{
  "train_examples": 26041,
  "input": "log_mel",
  "spec_augment": false,
  "num_classes": 2,
  "stem": "deep",
  "avg_pool_shortcut": true,
  "widths": [64, 112, 192],
  "init": "trunc_normal_002",
  "lr": 0.0034,
  "beta2": 0.95,
  "eps": 1e-08,
  "steps": 40000,
  "batch_size": 64,
  "warmup_steps": 2000,
  "weight_decay": 0.0
}
Rows from block 8 of a small sound classifier, named by matrix and row number. Rows with one number belong to one channel. Each number is 500 + 25 x the weight over its row's rms, rounded and kept within 0 to 999. All counts start at 0. Numbers have three digits each.
After each channel's rows are labels from the 100 clips, of 14976, where the channel reaches its highest value: "strongest on" is what is common among them. Only what is clearly more common there than usual is listed. The data: short read English sentences (LibriTTS-R).
# convs0: first 3x3 conv (model.blocks.8.convs.0.weight, 112x112x3x3, each kernel summed), inputs 56-111
# convs1: second 3x3 conv (model.blocks.8.convs.1.weight, 112x112x3x3, transposed, each kernel summed), outputs 56-111

convs0.57:467516493511471466499507475502480494486471469478539475495457539480476465482442478536483471481473524444481480526478486514476504475455508494485461478489500478479443525527
convs1.57:514485546497479465484511519534515534515518534522516552504525488528524506517539534477507538506475517543540509503516492492519510521524466494519466496509497524540554513526
strongest on: voice: female

convs0.49:505528494547476499486508504492516505442495507533493483506517560505505473514528511546470485481499535512509493556507523500527475504511544472493492516494523505492519457562
convs1.49:470514487499469489513539482501507492527485487492515512444454477486488470525453488495489441483497475472473494535512491535453513479475504475472491517461530500482475493541
strongest on: voice: male

convs0.75:498493462531460495482516488515491515460486497476555445476500495476487457532491468524477467478506480505452483534477494471515508502488523448488489480504533475489508467533
convs1.75:476527482559517500538519480489551473486497506485499481495500513482486501519497495503476512520494475496491480525552513531485462484511508441487491547478519482513509448550
strongest on: voice: female

convs0.32:501454474490477508435509511501506503480501489490470510456496491474517472501487482510511484505503518491473515520512466447483505511485517510513511520523491488481495530496
convs1.32:485497518504527511505504485478493438501474472437512494483523495449482521481493447521477509502508513500447472491493463500490445489501500465479516506483489446484493435499
strongest on: voice: female

convs0.85:451514499518490484499502459504500500513468475492570489513449534500463482491463492521478480477492506451507465503507505503484489461455510469488478505488500480515452504523
convs1.85:503499507497465466486506526525506524517532537509565525496529494518526492521543523495521510518468514544530512513506500504529501518539482503490458502485512518518549505551
strongest on: voice: male

convs0.6:459508516529488516494519479510513501480470475520562498535477546510461478491479503534491474504520521450535460534519496512477500454464533474470511520467504502511451489533
convs1.6:499487558473450471480512512517478526529516532506562550480513474533519478505539515492509467467478501534522511511471508520509514515526487507492470469477513518537538528532
strongest on: voice: male

convs0.2:458480517526513511484516467512527507469464479531461526498466496523443519494501522477485518508511480464512439516530496483497508452482496467519514524514519535477472508512
convs1.2:506479527474469500487477514476524487550528523477501526450492448472533484501504466485473481452500489519454537505515499479500517529507520542528498492519516482459526504504
strongest on: voice: male

convs0.22:444502517507454470500500452489490490493463471472512487505456514476461451480471481515472459478471501459479462510496477504487480464461496473502463489504496468506467519518
convs1.22:527496512506468484491515539529528540518543538536506524501526474520536487512527525496534506518484517547539527525528504494526515540540486529509478515513523516517551537540
strongest on: voice: female

convs0.30:466488507535471507491506478496528511454467471520488493517468519522471473489495525536449478466505520472537461535535495499488476468470533468492506537491509509481473496554
convs1.30:514486521493471506478485526484511501568535541509521542460503444487521484517530484469517481508510487541478529520513502496515525524535493528541497498524521503475544530535
strongest on: voice: male

convs0.39:454481488526470504476509470496512499442460471517492478528475489522457469497487526522456479487500503456533448522515500479492490454463535457498503526497511515499466479536
convs1.39:508503510517480519499434517434526479526505527503525503496482486479505496491516493503492511473530508517482502527518513522516477499530503517484511504470548484502533511559
strongest on: voice: male

convs0.38:467509486541523513489504462507534505471464468537480516484463544512459526492483510489484522486519520453515464520522489503476513457456507466485511505471542518480456486523
convs1.38:503472529449477495492490501489466499561523515496534554504494467502521490493510510450484469464499474516487530492467498475506522523505472532547492470529501520469518522481
strongest on: voice: male

convs0.99:448500468484487461501509460523490507512472477496505506485456492485449485509474487504499495498466470454499462495491488496482515449462486467510454489505474491525460508502
convs1.99:483493484529478480488541515527516530522527532505520500508520457529526480536526536484509498489490468522523504547519491503498508516513464503461488514474488540520529458534
strongest on: voice: female

convs0.90:514465461490470507447514529503495507491515503499482517454508497465538467510498475521523481516507530506463532521502480455488512527496515523511512510518488484484515531499
convs1.90:476512522514526509512515470490500448485459461448514485479514513455472521493481454527474508503507516483450465504501476514480451478488515446473514514475502450500479440511
strongest on: voice: female

convs0.20:492461491486485516449537497524506516484494486486481457450499478502497480517496464481468477439517480499498500517505473465499480499483485497497521513497510484460503486497
convs1.20:513472506513552482472499533501503510534525531498485515523537462497514550515545511457479543515488463541508505486509497455488471508523445496513480479522476507456555471497
strongest on: voice: male

convs0.47:454508499517476498501520471507491496479471473502542499528459541481457464501466485544500460520500517449501463541501501507479500448457536471486495506486505479520452493527
convs1.47:501480546485466471479525510532493531538518526515547542493521465543517485529540529489509501475474497527531511517490508526509524516535472502468468485467519531553534512533
strongest on: voice: male

convs0.41:444504493514469476498505462501488498492471484505524511505450538478460459494479484545503459511473508454497465524493515495469486453447526468510468504514495475513468520529
convs1.41:488493527493455466482531505535498534523517527512554522490516458540521469528527524483526487494473500517523507532502496522517523509520463509471465495473500533541527515525
strongest on: voice: female

convs0.40:528507471513479479472528515523479513458512521492498472464533514459522485543525471513503485502487489536445509537473513478533522535522507468490479481504521479489543472524
convs1.40:465513487548528485535540465512529478488482494487476476483485504468486514533473485508471510493482472477469481527533507523460479475494506449460485531460515481518491463542
strongest on: voice: female