python train.py --dataset="short read English sentences (LibriTTS-R)" --hop_length=320 --input="log_mel" --arch="preact_resnet" --norm="batchnorm" --kernel_size=3 --loss="cross_entropy" --residual_init="none" --beta2=0.95 --eps=1e-08 --grad_clip=1.0 --final_lr_fraction=0
Rows from block 12 of a small sound classifier, named by matrix and row number. Rows with one number belong to one channel. Each number is 128 + 32 x the weight over its row's rms, rounded and kept within 0 to 255. All counts start at 0. Numbers have three digits each. After the name is the row's rms in percent of the matrix's.
After each channel's rows are labels from the 100 clips, of 14976, where the channel reaches its highest value: "peak in band" is the frequency band that holds the peak. Only what is clearly more common there than usual is listed. The data: short read English sentences (LibriTTS-R). In brackets: how many of the 100, against the usual share in percent.
# convs0: first 3x3 conv, stride 2 (model.blocks.12.convs.0.weight, 192x112x3x3, each kernel summed), inputs 0-111
# convs1: second 3x3 conv (model.blocks.12.convs.1.weight, 192x192x3x3, transposed, each kernel summed), outputs 0-95

convs0.25 126:075115139156063147147119168054129178100129153143161191131181158158157078153076151106147116073177137146138166082138173169062120118089150161103115146146138152102165161137136175155095133106178106129116104107099132150130139102142151128124122137125161129075110147138112071156122118074093170189162124127154089105082111096102073135175149097055
convs1.25 074:099150134175091154181097136143113104129178131078081048098133128118061136093125091085107101130089128164099125101126117106092093074104120088163114153121077132150090148197153126085098107124100100107089082121102135089084126107136152102135130079083110176135115056116125116116131091135128202160
peak in band: 4000 to 8000 Hz (64 vs 25)

convs0.130 099:072146112131096097059157137073103132143176150158174153130081171169114130130131112138153182151085168158185087166162082102136182116161130091135123054106181118140169090120184114097155124127088141174123130139125173172150119160110163158116189122144178118157153126122125165168133189104132160078175130186164147158118126129102150117106181104140
convs1.130 063:109089163145165114175098165156144099098150165124113133147163171164125097139115142142084112206132152147168180139182171084129096147093098138119109144171172173112115145152116079145131153083094134094144094149119108092139104120120118088142176153136096149101142124189096107116157097118159188114
peak in band: 250 to 500 Hz (100 vs 25)

convs0.67 104:070121122163128131020135114096108121171136151147149112155092142141178155145150150132147137146058153147140118157152101103160135124186151123131127037121222146143181082180137099089180205137091151136126142126141151153128182138122145156113142181160154115155180197159140139145102143140140140068152117141153130126162144136166149133110153101159
convs1.67 100:134104203094119147151136203199140101122091201139088114161142199128135106129131133108110128160129141095122195131198186115133122132140122132131143143191133201129140098095110098132125160118119157138132142125129097138132118127094139122147197163134123094094156139195113145113149136144196118131
peak in band: 250 to 500 Hz (98 vs 25)

convs0.80 093:103138116154079119129118142080072117078118164141173168154139144123097106159095136109159122074124102130138126096173131136053110098123141127069140113103186150052231105112107167106098161080145146113132101120108119126147112118102137193085125139154163111121118164118085103143069136092081151132125127114111066097120088041115094135111156107066
convs1.80 129:129137091192142146125101091090134134141195089126131122119150089133103150113122128119118122149121145196139087115091088101108137113118137117150121154086106088157112181207164125121121115119105134091116111141147152101119136145173099116122090120107106193157114113092117117118120098125089241149
peak in band: 1000 to 2000 Hz (95 vs 25)

convs0.51 104:124145149145119124148164144115185137100169119163122160135165178173193098166092179155154148097170158148161174142124154163062170094078143167118148155160114176133123149175184151205071106123170143175140095120118164148110174154140154067152161133139112140091163125175126107163114166123094131178141158162168095155123126091137094155162139128064
convs1.51 072:113151189124115163183123191178084116130121194079092058143109161119091130087118105083125109076110108113097139129135188126093096083131142106162125173189096179140111103133129144105104134149111069109087103133090104098087140099111160124162150091104103123109135089119136151122143093071198138157
peak in band: 4000 to 8000 Hz (52 vs 25)

convs0.28 118:071138121135110137056154123087115133147153141155177125153083160154190144144147137141151176158069151175170104165164095099151167134165135109157124047121194132160159104193170096092162160157091142151133132147156164164146194152114148138122181169155183122153151162123157157167128181116129153076170128173152156150126157142121161133129180117151
convs1.28 087:121082195115142122159122195187143089102114195126100115157158190149132111146132140135090116178134135110140190150191192100135102150121105145114119128197161195116127123112117080140137158102097137116147119139132110112141103115104140098143192161142115116103156129199104131126157112132193139114
peak in band: 250 to 500 Hz (100 vs 25)

convs0.178 081:145112157146105156151125177134141200174104177104173163132195136129158073156072142106188110073186112139130149136149193168081103112092152144104147162144140148123169168116100182153117125123179153128151192145109132139166121143140134139147118126140156159065146157147125052133167099106185168185128122115123087127126129143151056144151145128069
convs1.178 049:098187180140168153121150166187126134176150163143131071085121184080138132102122082130136128086100108145095175142181131134109132088146180117185146156147102177163113135153138184132099093155141154142072103136193135141080183108156155124141176075103122139133123103157135157130097130067156151183
peak in band: 1000 to 2000 Hz (94 vs 25)

convs0.149 118:068123140155055145144126164048141172097134147146149182136177165164172082162080161108146119078172142155146171091137171170062127123085153166115117144148138161113162163154140166171095131125177108135121102116101140155128155110147152119133127141129160133082114145138127075161122127073093165187165133131160093113086131095095077137174151095055
convs1.149 069:096150150162111159194097151149108089122167144079080043094126134122063125098128100090101079124097121157110126108123133107090091081110113101165111156136082140154093139182146119098099101120076085095091077136101121068082122099131153087133128072091102164128119059113111125118129078113144196162
peak in band: 4000 to 8000 Hz (78 vs 25)

convs0.119 088:160124124146177145087157096167112096110125105128088121132117133126193146121141144159105127127097154122123146222085123114125140156116111152178124121123142144201131126191134101152119125193109122143096101084173150129075193181142124112109123127119082100129215117196190130123088128158097107113105107131145137172193194127196130107068103131136
convs1.119 136:140133200082125141136125199186123114118080203133102107140142180134122106110131117106132132114115146080117166110167195125119122113149135112134153143194126191133134091079099132120109143145125135134109150122114102138103127134085129145144172141119123082095139124156129143119140139123204080131
peak in band: 1000 to 2000 Hz (98 vs 25)

convs0.104 068:155126127129130088119108140152092116149123173120159174157115120108092156172156144096178117149128105148131101072185117146148104126218149107091150094116194151068224089131099180079191126091125149102146137139088124143144130064081138245102132104183145130167100124119100114126100121118128154133107142119116143100101092123095130155140146093152
convs1.104 112:112106075183136125103117075080117120127185074117127126128138080140111142117108111116112116125112119186118077108081077129113126105110118116133110125075110077133117170199155112120108126106110117110112101110121136109114124120159103116114080117109118186142122105091125107129126110108074227139
peak in band: 2000 to 4000 Hz (100 vs 25)

convs0.18 128:083106131149059153142110168065107176111140159146177177129175163166133061124060119090140115071174145139145137077142172153056123124101142138107105113132147127101161154110131187145097141121160104125119127128114132146144111094138166134125123139129171134062093168110127077159136120064119163173168106132151078099085132105098065128158166105052
convs1.18 092:101152110168103142157101110121132074147169104107072038098149116124086129114145106100075080160114146162115121128125095090094101091115110120161113160098092111156103142183140106103123117097072109085111087140110122073112133120146125075131116116101086170128126078124087122104127076149103193159
peak in band: 1000 to 2000 Hz (87 vs 25)

convs0.165 056:143131148134107131142140132107112176223110133093153114094170131131078127131119146088095156130162100108139181146128160145165139079166115158121119167131134146134131164050127163100180131135170099155113229140140140127141044123128134185116141122100123144109138152186137094125122146132218115143072136139109108152172126175197056149093121109147
convs1.165 067:138131161095107155060137144180138148146104144163127112068109190062158107115094106116156156142110152096091184143196122154141143117167131123134183121133070170144135096103098164126131080162136195144113144103154115152124148128103135157113180086133141095111097140161139174142094139096136107123
peak in band: 1000 to 2000 Hz (93 vs 25)

convs0.54 103:083138128125111111079150131098105140156156154151176126167084157150169152147151127136180155158067152176173087142181097094148142092176144084146143059109197139138168101163151089086178135146087167148147160164122162181179167140110149152121164121166197132172144138112146145167150159118153159078189120151155165136118153157112134132140193112150
convs1.54 063:118078186130131105158130185184144109102127182117115130123166198132147112142117152139069114193148163120129201142206172091141118143127116150103145129179150198101139126118128082151143136076101160114160119152132101111143103128121118081139201139152114139100140142208087136124148098143173156096
peak in band: 250 to 500 Hz (100 vs 25)

convs0.0 130:075109137146051151148115163057117174108137154143172183130183164164147068136067129095146117072176138142146148083138174153059125125094144149109108127143145136104160164123130180152096142124166107126121120125117135146141123105145162126128125141127166135072094165113131065164135123068112165177166107131151081104086135103096064128167162100050
convs1.0 082:098155120164105151176097123128126069138166116102068036101149122125081125116144102097078077155110144158114120127122107094092098090112108122166114166108092117161103139181142108106121117103065103079108087140107121061110127114140131074133120108101090169124126077120093120106132064141116192167
peak in band: 4000 to 8000 Hz (50 vs 25)

convs0.93 094:064135109143078099052154157056093146126170161151180180114108173177075124127128106135152170136118180147171092167158106116124176120155135098132114056105171111139176104085181152105140117113113132176117111129122159170143083154113168169106178115139174114150151122123109174170123166097107168105179124176172123160113116107095138111110177093131
convs1.93 063:098109161153155130176089159157151093125161163125107119127156172131106094128120132125083106201121157151145177142183158076120091131085107129135106149164158171130095134177124086123124153081088139091143082142119091084135120120126126084138175138126089160092140109189094098097147091121153204134
peak in band: 250 to 500 Hz (100 vs 25)

convs0.135 097:069118120155132131016136103090094112174131130148143099148094139137185162141156148121135133149051144139135110153134099099160131116181143117130123029111212141138171082188129093069182187135088143132117145123139149149120192126112140152102138164148143108160180186161138137137091141142145118067139109136149134126153137140164144127090145096160
convs1.135 098:135099197083119149145136196194140096117082197135086114162144189129136101126132131105112124156128143086122186122188181117137122130144117131134144142188125195130143093083097096131121160115118156141130142115123094144128112128085137120145188164136123084086156140186111147109148141144194110133
peak in band: 1000 to 2000 Hz (66 vs 25)

convs0.154 117:072127120141116137045142114088115134160146143150182118162077151146175152144149132136159155151060151176153102156168088091156145125178138109142128040119207134148168092181152089088173180144080148142140138145141153166144181147111155148120162178166187124156150188125144149161124160126139151066169123156149146136135145141135151132128179112156
convs1.154 090:128092200111129129156135202198152101113109199140102119159159202136132115140135144127099127176136146109133201150203191105137113143131117138119139130197153202118134119108119093133131162115109150125142129136137111124137116125106139110147202168131119115106163134207112135127157123146195133117
peak in band: 250 to 500 Hz (100 vs 25)

convs0.87 101:055128120164071128066147168046097148128158160128133192101152182189095134132138113132109162141143173127160134168133145158131173178166149138159091076131166115160165128105178179108147134154153103165087105096142150146134102149135171167111176141119157121136144127117153173177117161091091163137170127182168140158101152102082175109090168085139
convs1.87 069:100112157124151125162061157156122097108132159107101091129129158124076079113112127101102108169098133119134165130173166100114060117066095109145074155164130163132075106150100093119116147100099100110122065129084080103121105100105113092137168125100099131079141089165102081106144113109158170143
peak in band: 250 to 500 Hz (100 vs 25)

convs0.132 091:153082086131169148116136111158075121131116101121120132118131112110198172088166108145129132150137121104128143170099135132144121151138086145193139140086139117204114131192111126110146112217136142131123143095165132125064194125127127133059120120135105071163147127172217148112067125169152104132124109117127172149149216187159132096105108088155
convs1.132 159:142112197082129132136127197194124109100082198126097110138143188129122100112119116103121127121111155083124178106176186115114125109152123107109158122189130193110133091079094111118111140127118149124108147125128097135103106135083133130130181144115121084092139121166121149106137131119198089108
peak in band: 2000 to 4000 Hz (67 vs 25)

convs0.91 131:082108144147062154149109166071125179109136158144173179133185160161153071139071131093159112067181131142140153085138184156059115126086146153112113132144137140107156174123124176159093140128169114122127126123115129147142125113149159121133119139130168142072096159112133062160143118076120168183166105125147080103094138106107056132169161102051
convs1.91 067:097167129161112149184108127139123063143165125095068025101140128121086120112150101093079077147114138152108124132129108096093104090119106129177117174109080125173111133182135114113117114105070103082102090140110115058103138112136134079139126105104089164116129081121096128104131058141116187178
peak in band: 4000 to 8000 Hz (70 vs 25)

convs0.100 112:100137147155086146152128170081164172097142146154146188145182155154179087171084176124161118073182137159141176101144178173053120106080150164110141155150130179111160166156138174175085117118182132141134106123096135149127158112139149118138123128142140139081131137164120076148120126093099157196147154123162097120097121096115063160171130107049
convs1.100 058:094146143161103162184112145148098123129160138066080053097118131124061145070123092072118114086092113162088110098115127123088109062107134086167121164130076135149093138184150139093082099126112066108070081119097133096065131096137176108140120073083112165144109059097138121125116094101143193166
peak in band: 4000 to 8000 Hz (53 vs 25)

convs0.115 100:184142114117155118171147107172134085086134102124098129130125147155088112112098136118158115068075177139154139175106125094052118118108095127118153150098160139109163116088133109191097133119132145163134111117120157174083085167105138128128108124129121100094184130215115056144096104145106100070127124105181110161195124084204077116104147155060
convs1.115 089:123160095157115125073109084106085165193165086108162124102071112096121139117087114124128118099100103160129111132115085143120086089105174105137100115084100103138086146176138179116115087125154083141097083136098135147097189112161085116096107107117124161138087100101135130126078140088086175142
peak in band: 1000 to 2000 Hz (100 vs 25)

convs0.163 098:088122141152094114075128164088112173154144181135186157154105164164134137160135137130179143146106157167154087141189115121147136085168169088134133062120183145133191111131138126112162118133104167142150155166102145181195139143118148162124158101177207143167138138113134151175166137105145189113218104150161150120114140144113110135154194080145
convs1.163 060:098111168144116138190131174189161107135146167133104112108152194109132102125122146112081094185133155134111196151204148079129112125123122154136141158157154178133113120161130094134142132083100167117153116157134087105148127121132130074151195134145102153088150130214092131097145097142157181128
peak in band: 250 to 500 Hz (100 vs 25)

convs0.41 115:069127129133113130054135122090120143167151146149183120159078150145176151150151139131162157158065140172156096147174088100156146116182142098142130047123205138145167094181152091087179168145084156144144151158132153170160183147113151150127163161169191133163138176117144149164138159124149156070170123153144155129126151149129148141136185109158
convs1.41 087:123088198120131131161132199202153102112116195133107123157159203138131118141136143129095119179135146114133205154205187108137113142126114144115134130197159204120130125114124086135135158105104155123146124143143113119138115124111141100145204165137115123106161133211108130127156118142191140117
peak in band: 250 to 500 Hz (100 vs 25)

convs0.23 084:103100117140155120031127114111096132196122113129131108112117112115164196132192146120114124176112128109130129143117110131196108105191119124122124064109182150142142080168109127098207139136120151126120199122109133143117173115116147173093116138144124110199151163189132141115092113178192100106141113109140134118169137168192127139073127082192
convs1.23 129:139108192072119140129139190191131112114074191139094114141147193123131099118120121098119133133119151079110183109190171115128133119146126119126155139182126196127137082076088113123114142124132162145117148118131089151120115138081134131133191150123125074085141129177120141109133149138186090124
peak in band: 1000 to 2000 Hz (97 vs 25)

convs0.79 103:065138111128090091051150145064103151149161157142184160133086164162100133140133120136166172141091163162174079159171087103132167103166138080133123047105187125136182088116166126107156125123091154161131137147113164180158117157101153168113180117153189121158150134117121160170133167109131164086190126174158138148123125124105135124123191096138
convs1.79 066:109105168149151128183105174178155102128156172129111126137165189140122103137128142126085106196130159147138195148203163080130106138098116141135123151169171181125108139164131096134135151080094155098149091148136100099149120127128136082152193152133097156097149118205094114110159097139162191125
peak in band: 250 to 500 Hz (100 vs 25)

convs0.56 098:075135108120100087052150127079100143156146154139165134135064153150104142133140111130154161152067155155170069147162073091146157086169135075125112044094187119124172077122148097092167113117070147151123153152110160167166127153096138170116167103148179119166142124104110149166142166112150159066187116161147153138123116144110129118118186093146
convs1.56 060:120093163139152119178119169177152110115142160131121143146178192150144099136121153131084109211144170138150199143203165085142123137111109143118147150166162179117129135148121086145141148080108162113152113158142097112150111144125128077158195154138108143089144140215088122110163111141156180113
peak in band: 250 to 500 Hz (100 vs 25)

convs0.84 130:075108136150048150152116156047121173102133152145164179126178163162152066138063133097137118070176136139144153083134166155057127127090144154109108134142143137105158160128134172161094139120167104126117113117115132144138129111143159123125124141123162132068093160112125068159128124061105161176161109134145080106085129098094068126168159101046
convs1.84 087:101158124169100155181094126131126072138170120106069037100142121129078127110140101099084081152108140160117120125120114098091091092114111117161110164113093119161101142187146112102115117113062103079104086134100122058105129109142137084137120103099092172127124078113096118109138064134120196160
peak in band: 4000 to 8000 Hz (65 vs 25)

convs0.187 102:072135110122100085049142125078105142151146151138172132137061152145092141134136111128157159146068153148161063146161068086137154080171130070117119046094187124120177076117145098101162115109066153148129152153100155165160118148093140172118163101152178117165142134100101150163139156108151157062183112158145146136124110139113124121113179092140
convs1.187 059:119097161141144123184120160181167120130150156141128147141180193152142099130124150126085109209139170144151199140208154090139130140117118146124153149158171178120128133158123096141142152084113170119153115162146093116149124152136134079160198154135108145093149136219085128115168118148150195115
peak in band: 250 to 500 Hz (100 vs 25)

convs0.36 108:093120149147074155139138151088138160105144146152154163141180173169192071162069145114156124071171144152153172109136180161056137125059147173125116148152124163123145178168147151171076140142174111145121126127118146145137172139150153091136137146129160142078118151116146072166127137074118160185164122132158089123099153111109059139165158101053
convs1.36 055:117158189140144160205129186191096079111142182087069031121129170137098123106139112099105077100119112121123151133151165110100107098153131122166141177168118174156127113159145131132109121136079089096091109156126101065095120110123183099158159086110101141102138086118116163112144073089181150166
peak in band: 4000 to 8000 Hz (90 vs 25)

convs0.57 119:102139132134129130109142130110111121124108159124135122147102133130255152154150139116121121152076114132128121145145114123133129148156146124173135102124155144172149119255123096084151140203108139116135136134182126120158255145122121148122129143136134129160140126118206121131120131132138155087113137129121180143109194159116132138135126111141
convs1.57 124:143077185097132110144146186172103094081095188076102117146127166156150095122112131113077091122132132100136164113156194100132122121162084125099136102188147179096163110096100073136119128085085116097120149120116101094109080124096134091118164138131099099096120142150094160113138089088192116104
peak in band: 2000 to 4000 Hz (95 vs 25)

convs0.8 107:159130098099148116150133090145106049055153078149115103130100139145106114088109093107116119077053161130133129157091106091054131129082076124127146120089126096103121129106150079146076121119113136164120079104152141141062106171110160092108114124112095092086164101162123081130091130137087083051107119118154117149168122099169101102058129148063
convs1.8 073:120161121154125133113074112099086130148162115093146127103081108126100096120077115134112084123098103162167116109113140121112066098088113105121092111129087120114078136184098151120121088127106060084110082116080089087098152098159073105095109097117083158095081103105118104111089095059122203129
peak in band: 250 to 500 Hz (67 vs 25)

convs0.32 121:176111146133158137138184108162151116100153102145096118118134154160193122123117137176113155123130143122157166213105139129107175148084113172176111161154098142202093155186178111178089109186133112180111114116179167130108187176170140069131150125112101133115182105163194129143124161137116106140127104161143138198166190136182127122127118138115
convs1.32 113:154131202096135135145130203192101131116097203110116100138132184129117114103118114108137134082115142094119167116165198125105124101159146105127161136198117196119133101091108141114109127149130122125097154127124109131094130137104134144142174114112118094105128118142136166123130127098208098130
peak in band: 4000 to 8000 Hz (68 vs 25)

convs0.44 128:079104136156061151158120160055122171099135151143163184130179166164153069139064138100134120073172149139147162083136173163057129122092147163108112138146144138104164163128140175165092137116174103134115104114116140152129132110152157126123126140126162129068101159129120074159123124069092162178167112134156081107091123090103079127169158100051
convs1.44 079:103153132174090156178100133145121089128177128090078039095141130116068136105131094094096093141101140167107126124129117097090086083112119106159117156122084130153090149189151118088112118121076097086102085129106134075098128110142142093132129093090100178136122069119102123114132079137126202156
peak in band: 4000 to 8000 Hz (52 vs 25)

convs0.139 114:108130089071132090127115067112116045091159075137111067109072102111094149081146078134123138126063111102115087123108089087121137090101066090120126115089090082096095105103124056126110087091078127136118108128093124103097105177095138091133142073114096105162144054097084136109133140138117068068095106133106144124128083131111112100092125128127
convs1.139 085:144149100194161131123133098092132151154204102151157143149138097174144135129124120139139121122127124218183105119093127150134139127131135125146129143116153096144138175218142160132126118128131108131118120126130131130124148134184130134139096122121130193148114124103131138124129141105110251150
peak in band: 4000 to 8000 Hz (60 vs 25)

convs0.37 104:104155121104116118118152105101117087080154099147130110120085160149210107118106110124099149116037142122152122187120090089080164148085108122177131100122118117164121122202167056120086121168091123166111090118178145118110202196122148068129141122113119122099163081138171101144126164102095118053115134154135159172143162130138137112079141140084
convs1.37 087:123103164101157112135093163128091104070111175090122121142101134163122068123109129134097090129115110112165145122130200118123079115103080117116089126188118156110113113122082098141124122096100071100115102116083082085119086100097097097122137108130102108074110113130104109120133093089185157117
peak in band: 250 to 500 Hz (100 vs 25)

convs0.46 104:068134114135090096056151153070108157149153166135180165135087165163113136143138124142166166146098164164170079161175091108138160103169145081135124052109188127138187090130162129109160125125092158158132139150116162180164132159104150170113176117159192123162150134114122163176139161111132174094203125169164144145123130126109134128133197094142
convs1.46 067:109106175152141126181116179186157102129154175128113123135159191133126105129130144121085104188133157145131195151203163084132108133107113148131124152174169186129107131165135094135137153084094151104153097151135095098152124126133142080153196150136103155100151126212095118111157098141162180124
peak in band: 250 to 500 Hz (100 vs 25)

convs0.71 079:095090099125159140036143108118070111159115093124126105131127124121204189106183130121104130167095132116137126154091130120171122136163084130135118062090165127148121100211112113069172142156122137122106164109138139137088211112099132147086128142131130093177168161181158134120080132168164093105146100120140151129158157162172137116056131078175
convs1.71 121:134105196075124142135127195188124101109075198129086110145144185134130097119119118100110120132117147081112171107175184116126121118144119121126148137189128195128133086075090102124108144115120147143118142115118093144110110130079137121131181151126121076084140127165116140105136146131198092125
peak in band: 1000 to 2000 Hz (93 vs 25)

convs0.77 120:092141128174072116126128163071085140104124190146168173157147160145115092178087155107150129072131124143156137098174138149061124110132173136088140109123190162076244111126122165111115159093154140122129115119115135144155125116111147193096140139152178127107121169128101096161084143083090178136141134130132080110116101064119089142129173100069
convs1.77 123:123138096190139150130090095097125130140191096124120108120150093128092153107116121113118119152115139193133092119094094096100125107112143116143112151091110094154105180203167120117117122121096131085109104146146158097113137142171100115117095120099103192159117104093117112118120095126094240144
peak in band: 1000 to 2000 Hz (70 vs 25)

convs0.88 101:102138117153078116126118147075075128082120168140177166157141144124106101162091136108162125073127105134142126090173134137055115102120143127071143107102183152054227106114108166104098158081148147113136101122109123131149116112103137188089130133157170115116117162117089098146075140089082158130126132116115062097112092041110087137119161105068
convs1.88 130:130140090191139146129099090093137135142195091126128120119153088132102152112123127119117123148121148196135089117093088099106135111120139120147122154088109090155114180208165127120124119120103136089115113144150154102120137146172101116120093119108107194158116111091118119118120098129089243146
peak in band: 1000 to 2000 Hz (89 vs 25)

convs0.50 061:149131160132113129134147142120129181225097131096146114090167125122071122141118140106107154130169093113138167150130152150173140079176120150113123161140144157135127156049124165110194124126170106145121242156147145118148050120133124174131142113106129152112137147176123105128149136124221122150073126141096109147164120187191075159100127117155
convs1.50 067:129145148099110161060142131166149159162107130169133123073119178077168120110110109112161160137113148102094174140184110157138149117161154125144186134124069158151135098107107182125123095170151195146107144096145117160124167118113139160126170089131139100116106143158147168144104144098124102137
peak in band: 1000 to 2000 Hz (89 vs 25)

convs0.85 130:080108147148060152145100167070117187118135160146177175132183159159144071138071125087161107069173129139141139077145182151070110128096147142109110118143139139102155166117122180144105140126164116113128137135113123143152117097145162127134115135133173146068093161104132063156149114077130164180166103121144081094084139114101050134165164105058
convs1.85 079:091156111161115143162105111126127066147164108102070039098146115126102119117149107095070072153116137158115111130120091095105103091117101128169112167097093106170115129180133104119120115085075104089105085136110109067110133114143133068135114118113092166115124087124089121103126066152102189171
peak in band: 1000 to 2000 Hz (52 vs 25)

convs0.40 098:106144121160088119134125145088073108078125174151162165170141146130107112180101149101161125071121115141147133102178136141052110110124157136078149112108186163054236106121107162105102165086152151117132110120115134140153122117101144191087129142158166116123128165130094085153067143095085159129125134115126079106124094047121092141118160098067
convs1.40 127:125135092189144151124094092090125129140191091122130117121145086132100150113112125119119117146117139193139086118088093104105128111111135121146111150089107089157110180205164123123121119123099128087115107142140152098117135137173099118115089121106106193156114106089119111122121096113090240147
peak in band: 1000 to 2000 Hz (74 vs 25)

convs0.134 118:215122135100201111179108090202164084095127073109115097089118097110099128105120116169152107091121123094089150144091104096082096114090066149118154171126108132119075126100116114218093107121119150129143104129104109111083102165139133095139083119113087124090130118145122109092121085174096064104105129090121095127172126103181126130123087197102
convs1.134 074:148187137139102128075132115124090159188136121139148119148077138085130172096085092109177187076118118126114129171125123171100092085135209117131145128119094132125107132113154207107145111200169114133097138117071144147098222115174093178117119106123129137138115116117184147144102133069128090137
peak in band: 1000 to 2000 Hz (87 vs 25)

convs0.95 100:067142106125093094052159137072098136144167154150172148127076161160093135130134108136153178145086164158182080160166078097137176101160131080130112052100178117133175085111169110098159115116082140165120135142123171175149111159099151163108181111144177114159148123113113161170130176105132160077182125176158143151121117128104139114112183095139
convs1.95 063:115092165146157116177105167167151103115153160130121138147169180151136100141118148137086107208135164147159187149194160084133108142101107147118123144167170172113122139163121082144142154081098145099152101155130100097145111134132128081150184153139098152097146132204094116112160098130154189114
peak in band: 250 to 500 Hz (100 vs 25)

convs0.120 097:065129103146070101056152160056088148121166158144174187103127174176068121114122095138138168131132181138165102164152120122121175128150131105134102063104161099144169111073177169107133112116127117176106104115127158164137072147113167168099168116132169107138151117121111175168112160088097165121179119178175112160112117097091139103108173091128
convs1.120 063:097121153146152136173083154156148093127156152119100111125162164128091089117124126103081109202112164146140176135180152077112091121080107118152109161158141161139092126173118087111122147082090136087132082136112084083131119118124119082140174137109081154085144104186090096087145093124146208147
peak in band: 250 to 500 Hz (100 vs 25)

convs0.180 105:119122085144083114121114138091078100067135141146154161129131159156090085109075107093120111057101151126133122111123130131045121104104115119085118106085150109071186113092143144127083135082140111144105072102105131138086093142118161154092114129119150080080124138144085104151072118092064137107137100122154063114138090050136073096082154115053
convs1.180 101:117157098175128143116089098093137119152183099122121111106135096124092123109128115105104091151106131183142102105103103097104110099107124106147106149100094097150097152204135132115115102111090111079107095134126117083107141123168085100117099107105086177132099099098101116099101089105097231147
peak in band: 1000 to 2000 Hz (100 vs 25)